A small image classifier, trained from scratch.
Model: 2.25M parameters, 32-pixel images, arch resnet, norm batchnorm, activation prelu, widths [64, 96, 144].
Rows from block 5 of a small image classifier, named by matrix and row number. Rows with one number belong to one channel. Each number is 128 + 32 x the weight over its row's rms, rounded and kept within 0 to 255. All counts start at 0. Numbers have three digits each.
After each channel's rows are labels from the 100 images, of 14976, where the channel reaches its highest value: "strongest on" is what is common among them; "colour at peak" is the nearest of a few named colours to the mean colour under the peak. Only what is clearly more common there than usual is listed. The data: stained colorectal tissue patches (NCT-CRC-HE-100K).
# convs0: first 3x3 conv (model.blocks.5.convs.0.weight, 96x96x3x3, each kernel summed), inputs 48-95
# convs1: second 3x3 conv (model.blocks.5.convs.1.weight, 96x96x3x3, transposed, each kernel summed), outputs 48-95

convs0.23:110187156080134046143159110141138143185102196107121063143116135044182196162116157143127152117139137103199109092124095117152088102126163129108148
convs1.23:137140105120167135161039089074104089106174145146140111070138106144153133142098229173158121109145112109156161152144092135152164148176100157152123
strongest on: tissue: smooth muscle
colour at peak: brown

convs0.94:121092135146127145120117109088172172077125132120144136095125097143155099118107128106135145092105143172079136132092097030122134091088121122125185
convs1.94:113148152163097123114140096137114037108199158131117126134148174132163132195118146142129128146031125165125130154136142205153076122130103146135134
strongest on: tissue: lymphocytes
colour at peak: brown

convs0.22:120115136104096123131136142069101147160122116140108097121104126170119136137163120115097157133147084111133114070172131152129149038179129135108203
convs1.22:061084133096134092107171089148068118118139147079115178119126158141144097129183120128141144100073133171117104122083078171143120119124120118115130
strongest on: tissue: normal colon mucosa
colour at peak: brown

convs0.43:141106086185101204044157112100162168134144072144125130105121109177097088100157106115147114103126127148077121149040053127169113117101123125112072
convs1.43:121123113173136134161085122089142145147156155129112151142071034108121111121146172078109165135139055106082147181131104094186153110110079140167116
strongest on: tissue: mucus; tissue: smooth muscle
colour at peak: brown

convs0.7:101139173083128127148125091165125139127123167052147083123137145171146141132129114149144065120074157107189097107209195099100079159115131157138110
convs1.7:095117128122161129149165090129069114131094086095131135131195148143171130121108159118132075134063098077090124094124183147115126045137097090123098
strongest on: tissue: lymphocytes
colour at peak: grey

convs0.19:115077110142072136150129123107116149156155094101098070076096103161106176109114103114155140159143170178126157170097099102092127163043115125064148
convs1.19:120118075144143129174131135157088174144099150105137165170144135136103104056126158095132095106094097141119167134105111112106123084100130101098123
strongest on: tissue: lymphocytes
colour at peak: grey; brown

convs0.84:134143090132152106123103067083140213131138108114152080122105087089130148118088120140146133120133080114159095093150105071178127104136143089121179
convs1.84:108164151164069120138133099099090102142154157143166101151134117090162121138102164130189129140120092130146144141140132136159121154163151117126133
strongest on: tissue: lymphocytes
colour at peak: brown; grey

convs0.14:110094112111096124119112137144153135109096132105137127136063119105154156084100115187136078131162160167187143144239107146122144160129146139128150
convs1.14:115125080097157160170105170110152172146122150083095167189140080154100115076143106100100148095126080132069154136128089041138168073082139104121105
strongest on: tissue: tumour epithelium
colour at peak: brown

convs0.12:106103084085084156123137065127163196131119155159152060066068143118156145122135149153181137160110135103125141149137138126144093125086151124077100
convs1.12:139089159066144128144123114172096164177102077111114166108156102173150090107147176151141137124071110124130125010126168123121142170141109131228132
strongest on: tissue: tumour epithelium
colour at peak: brown

convs0.78:215088101154140115176127096163111130089125118093146088085146116140107107137102102113111100121132185137104113153138161141141093155117138112153102
convs1.78:102145121174129130145075066106106135121141105110156177168111090162121052092085173156149099030143120144053112145117105090093172132114137141108160
strongest on: tissue: smooth muscle
colour at peak: brown

convs0.21:141139111093112102129140121093113162162145069153094119162180155147124169136067113114193055125164137150111086103056122130136171082084105143104138
convs1.21:124094146103122125165133106080150107162114150031112151094162113148182063143164152066122167125151151196124135071117101062158148151137144127120164
strongest on: tissue: tumour epithelium
colour at peak: brown

convs0.58:155198121139083176095186118129150127133067169156059159102087085133076057145117155136147168113101148087073168139092160142082151089167084124131124
convs1.58:134060150131171103166107113125146117182119147121094159106123142133139096140141144059119162091146161144128159049105114086223138164106109114130181
strongest on: tissue: tumour epithelium
colour at peak: brown

convs0.59:065120152115164159152089111130156107117122154069156116132062105126169140099107081131140122139059087120132147136182102101060136108168123185152195
convs1.59:161104191150047106128173144109087065167123098201182087116097112118153105194142138128112127178113151089171106111163139105140091162115133143131152
strongest on: tissue: lymphocytes
colour at peak: brown

convs0.41:122171105129106155129140095095154138165092061208072133145174102152105108188147181134133143171104139077143064123165158170141129106068089114124094
convs1.41:149122179135102148083138081136154134103113073113116115126126098133136135125139148099106152112121192120140066102197126140094078155117150155095154
strongest on: tissue: normal colon mucosa
colour at peak: brown

convs0.45:135142164083115144167184133083169157099170128145104154100100147137131138158128121155144115166176171108184143156142163132144097209112121127121098
convs1.45:095105135102074129098119101142146148079139161133133109147118116120124112133146119112079117174084130152109067136143087139132117072089155082147063
strongest on: tissue: normal colon mucosa
colour at peak: brown