A small image classifier, trained from scratch.
Model: 2.25M parameters, 32-pixel images, arch resnet, norm batchnorm, activation prelu, depths [2, 4, 4], widths [64, 96, 144].
Training: adamw at rate 0.0047, 23900 steps, batches of 128, held-out accuracy 96%.
Data: trained on stained colorectal tissue patches (NCT-CRC-HE-100K), 45211 training examples, 67.7 epochs.
Rows from block 3 of a small image classifier, named by matrix and row number. Rows with one number belong to one channel. Each number is 500 + 50 x the weight over its row's rms, rounded and kept within 0 to 999. All counts start at 0. Numbers have three digits each. After the name is the row's rms in percent of the matrix's.
After each channel's rows are labels from the 100 images, of 14976, where the channel reaches its highest value: "patch colour" is the nearest of a few named colours to the mean colour under the peak. Only what is clearly more common there than usual is listed. The data: stained colorectal tissue patches (NCT-CRC-HE-100K). In brackets: how many of the 100.
# convs0: first 3x3 conv (model.blocks.3.convs.0.weight, 96x96x3x3, each kernel summed), inputs 0-47
# convs1: second 3x3 conv (model.blocks.3.convs.1.weight, 96x96x3x3, transposed, each kernel summed), outputs 0-47

convs0.82 069:470518431499497500568566462485462422494555518612491405446582470445471518501492531526505522492465394438504468513494480482501510501595522550472648
convs1.82 085:438485439523591455508456505504410501567497528520537508484621476499534516446539505588501540486492399430447446512480472575466529558544435548428470
patch colour: pink (90)

convs0.30 101:451563575430440537501449476505484472437518501511460480635474530390478525480498507488610551574503401621571458578522441492530468479498455536554414
convs1.30 106:495473506484442420512465482538505435488474515512490432495545592526496526460518522424488459471439527493438533517475499527565411586593561497499454
patch colour: white (59)

convs0.90 123:534415530455541432467462540516418306460504517593516465616494508569495526553511528538507523466500468588470488540463538510481513487580502532543547
convs1.90 105:503537548474429568520499493480497709529431479568499418506569490551554549383453451432598486449475400382492464446513503448518499564534459461533493
patch colour: pink (76)

convs0.87 078:465583585506474431455547366520541512485528493484503459541511493483440489465495405499363500504555488586548557449519460506513486530567519441474408
convs1.87 103:555478447380494465471432564511455494436529462544459528495490590463504587451483485438485451495533567498491577528476499503578428433553543484602438
patch colour: white (60)

convs0.1 078:539463485473524440570505552367523465509525605434490520427481558498507517539517493483515494385480580546503415550459540488562544527584447448460489
convs1.1 069:479428454570460485416473493542463382485476442544429472507495533431575483485505486395478435558472503483535532548562533538583550467487483536498476
patch colour: grey (73)

convs0.0 099:443469469516489501433535562448426423475503517439511486445474532548495564383555505447496473539452558465599574524438495521498536561520408460573494
convs1.0 085:412542510478458496481493531490503550534575474546531487539587446421550467528577493531567442447519561482488534480620531512546493553407519540379568
patch colour: white (56); brown (28)

convs0.60 080:562529467543535624451488498459434491482485420510485593568524523499394535478605493509523429563386444600447495509419481510521475467487453522563370
convs1.60 103:572471556453612459477511456457505552459446496529503486474524490522514523442497518413483436498466541486543550486517512483557505584584509498524488
patch colour: white (56)

convs0.85 097:442576456521457619588461461460599507525507500427411599495473513498467483513547443449545408480444517486510538581502548467485521566562521455578486
convs1.85 091:525584505449445557513525452531485467511547516444497347499509472531578545553495493489490556474576434541476503481488554472558481552483446491433516
patch colour: white (63)

convs0.75 096:450496434551465433475487453496479410566537548485527551410540544461491484478571485422485525447440545469582551497493538553534417429513466485574444
convs1.75 088:417561484480496497511574583480530590570494472484505395535494573531541527610509432503524581493525543479542560554500454487533461430505510469368576
patch colour: white (67)

convs0.25 133:418477489502443555505528501520506507493477479452458512407469440455477485500536491473461483508514524377486476523433489504536531582474460564560462
convs1.25 096:471518459527491523515455459477504486518458523550480451546462520482461499507439460546595544459428609513415532491520529434525499524443561533464529
patch colour: white (81)

convs0.56 122:504484535489528437465498512513537462494459496446515506558503436504478484487521495511514523449542516570490521459529508524488594555517459456535475
convs1.56 103:525532472529512448527627489550472463553556481412463462477479492450455532480495512516517489574438477505460483511442506441469447512481545507481491
patch colour: pink (68)

convs0.34 117:533488443472426499518442412599505476476454524535461461532467504477556547482552440435612532614492540466442643509491505466622503518660435555481589
convs1.34 096:476572484585574442509490525424479445592544562454469584506483530461528465593525521510517538475576453483555533519573406593470537442490505544583541
patch colour: pink (66)

convs0.37 089:520447605529524406536433486485451455467480482470546493574469469456458523478523414427553483570481548480435493519485627426561522538534384541499551
convs1.37 082:522585454540602452500524514406460624494547520474466616512458471425490443558490546526450416533499471462530589565535487508491614508555452583462569
patch colour: white (84)

convs0.23 079:536443381436528529596385430516643454529611563479495508461484485472558506550536397454549472457520488451535573493575438555458505542516498496481605
convs1.23 089:466417504504571474462468512519433448459485435501491550485569523473456547459530497526450522477482480460449458501534552574634378474557512522491417
patch colour: grey (51)

convs0.21 117:446562412554406525492384436451578520561509486459539524519478485449466489512537470576514502493428602521525523446594425465456496449516530462573533
convs1.21 103:485605487406464443548669438538564545512467480468489436478394533494548498542522538454510518506539479489483543539488466467528490537495537445459518
patch colour: white (94)

convs0.47 111:417536499572407518395498521459495522523524513501500508458530439523415472582543448616485533464417580491526518481511457512546496475461440456588458
convs1.47 084:445561516433510516529636469532415562556416579522554445503506419482529461495562447541475511523474517468496517477540474457488502491517535444445512
patch colour: white (70)

convs0.72 128:480529540498551543492494541521476475549597426482451483410511490506452392595433531580465469524545464437515504479500541478471422494488386560506488
convs1.72 106:513492547562446534433502526528637456399527534443455527517398611479471538475526480441493486388464509514491516518440606461515530498416576490640528
patch colour: brown (28)

convs0.29 078:525458467480510550590437565544518452507527522560537457609503463494603562563546532549587486451489473630460452471455493539366446554545486489508541
convs1.29 144:548452527432518409479451486514494528483476497566503479473537556519493567433495517410496456483455604442511523504487487502554458526589552517541466
patch colour: white (64)

convs0.4 120:554442430474543439472521555574402399531536471509477554494424485529535474592533396549442510497541498493491466540456494567480465497521492548496537
convs1.4 103:483555461499481563435468615531509437477423530530457512530427517487441524492573494497539599484519558510427565467495528465535508410516494480513567
patch colour: grey (86)

convs0.91 126:382447625525498397553540449529568446433461466533498477472557405488571378508460471513510545514498563478473491543497533560481562484482535483543507
convs1.91 098:494447527532544553573507526499487531485418405558529462456526518459553439459560543525542573538459542503590469492497394591480525491578453493454578
patch colour: pink (83)

convs0.49 086:491507488420493465517498554475499462496473470567472464501482575524533405591534490539587469509499451436541541525504400475538534447540526468469432
convs1.49 071:545460458502495562396507552499520419430401406465436472511438490525456496491467483534477512568478458497545460454508537502545564562532486426512453
patch colour: grey (57)

convs0.27 113:456502454489551523463477454431527462480563478513509468588530467550359508550561518510507435485532446577538519478498517516429494558547521452541424
convs1.27 085:546505515418551469499349526492511463462469537464496457489579523460544488536534537556406587322483482523549639453484460578463475455534488521542487
patch colour: brown (44)

convs0.77 067:540439519488506437454517473559469481555456461463444551546488411385471543476452471500531518587505433491523573571518546484576502540569498541544554
convs1.77 094:462526456522529543566516573492485436425532428425376564480467548471562553512524546451466457507549489516488569515605545495568584514428476525573471
patch colour: grey (51)

convs0.58 113:461520593403405436487496458486593542471412477451465434594523487501439522483488494515494483490511503596536612560532452462547576488564547516493453
convs1.58 088:498474421471416481461473448474490526489561474557512489477530524503435526489545464490513526570518558455499483492361460513591433449550493499437458
patch colour: brown (84)

convs0.89 064:447548510521527433510516549456472487549494519496552461377496485465535471446456517453460509503527542423474494507446523526514525524579514466457584
convs1.89 098:508471439526571481453437430526524527492461558533503468501634499554533585446498513534580536425430489507494462509452515521508461489591465492468525
patch colour: pink (77)

convs0.83 072:561511489306502396528541501487487537491561466553437462538500457532478510522449457565520480454489451532438400497525485544550494503465426505527444
convs1.83 116:473502495415461554471497592523564400437490423451449485491447528442493516598561546434473518493450502491508606487555477513529511541457493535565534
patch colour: grey (52); brown (33)

convs0.26 091:440510470514417349564577495513485496484582514502537519505480592499493479533424525519437434455541543504548432571473499462500537563446473479524452
convs1.26 096:524484518501444504479439492509502397464518521521542492528443461506486404505586442506461461454507464491492500483567433600448551446502408574426585
patch colour: brown (53)

convs0.50 121:561531494451530466624530541442569592465514485393385558514502435495525502466334528559574435460559450553476444546568453457539503466517504500500498
convs1.50 085:460512487520475504453504530494389497551535430468481509529511548508488527568515477495522530590593530487515492497482441478532487439421531490505404
patch colour: grey (57); brown (35)

convs0.3 094:486464443497601465529507448426502466433636540437495557540464435525448541530541452470526415511497549522564534594556541552518502523546503433564408
convs1.3 093:477584504571508479520538497532528531524540473508403481510526494533502440641500467624456605473456472518573523515589534530526537510456478484519477
patch colour: white (99)

convs0.18 091:520511573374449585555420504517507482532360542508471467547545462508559478441474581527499466579451429533442441562554486529536542475569516514465500
convs1.18 094:539423513456567546476466578547525514506554429490454612464568604487489539490517441505511469511556596532551566484513526439555471469517491515563412
patch colour: grey (56)

convs0.61 066:538535537518587461514425522418456487518496501401585479505509450495469458486551500453495533474468540473444434547451563498488483409448507504392486
convs1.61 077:445484567575449573525563532486507447489510522508499448514425480533503538479441503504528485434462484585575543565492481375515605595481568467506616
patch colour: white (94)

convs0.84 109:570524444433506565555449443509509497553488523448521496542482559502545480408486446418501461571502472565385510461609444534530512462475517555416513
convs1.84 103:520485389578499491411480566615566403529476451492433613484544528528443477573536508518529629480412548508499495518518481504468481435499497467549465
patch colour: grey (79)

convs0.40 106:536603402534589455571533519482477510522527550487502505549497541536546435514423558464542434575553510514453388502394405355486464515565442531524517
convs1.40 091:529413539497497528561576495482587479516592458417442536538516484585478501427471497445442490546463448527563473419472546498339515572462427466488465
patch colour: grey (51)

convs0.88 082:525552424513421499491541505517531504420498492510564460573567493416519545459539455466489460492461574658441476510514470480587525432454462413490477
convs1.88 093:511638448433469518486559456491495554499499483520550505522464478455581497470509522542577558466505547490514484471480478368454527532494523494484539
patch colour: brown (47)

convs0.10 113:517510499463540549471408409465598473449472569549421497564542531491445529445575486421541494510506505624523516542539499488519542543532501446533386
convs1.10 082:519499506550512470467493590529426482432547491557498587514476499430434562449525492528553539564444443479581415520518491468528484422508563520522474
patch colour: grey (73)

convs0.14 114:480394492453546420488474530494536462555487524494529515486465498546456556581514532581401445440502495464564430533403494472536555591544427463543478
convs1.14 096:458458571504545546494532466546500455549458482530466565467533473520466496441491506535505542514447513487572521487569471525500575458590425437549521
patch colour: grey (50); brown (43)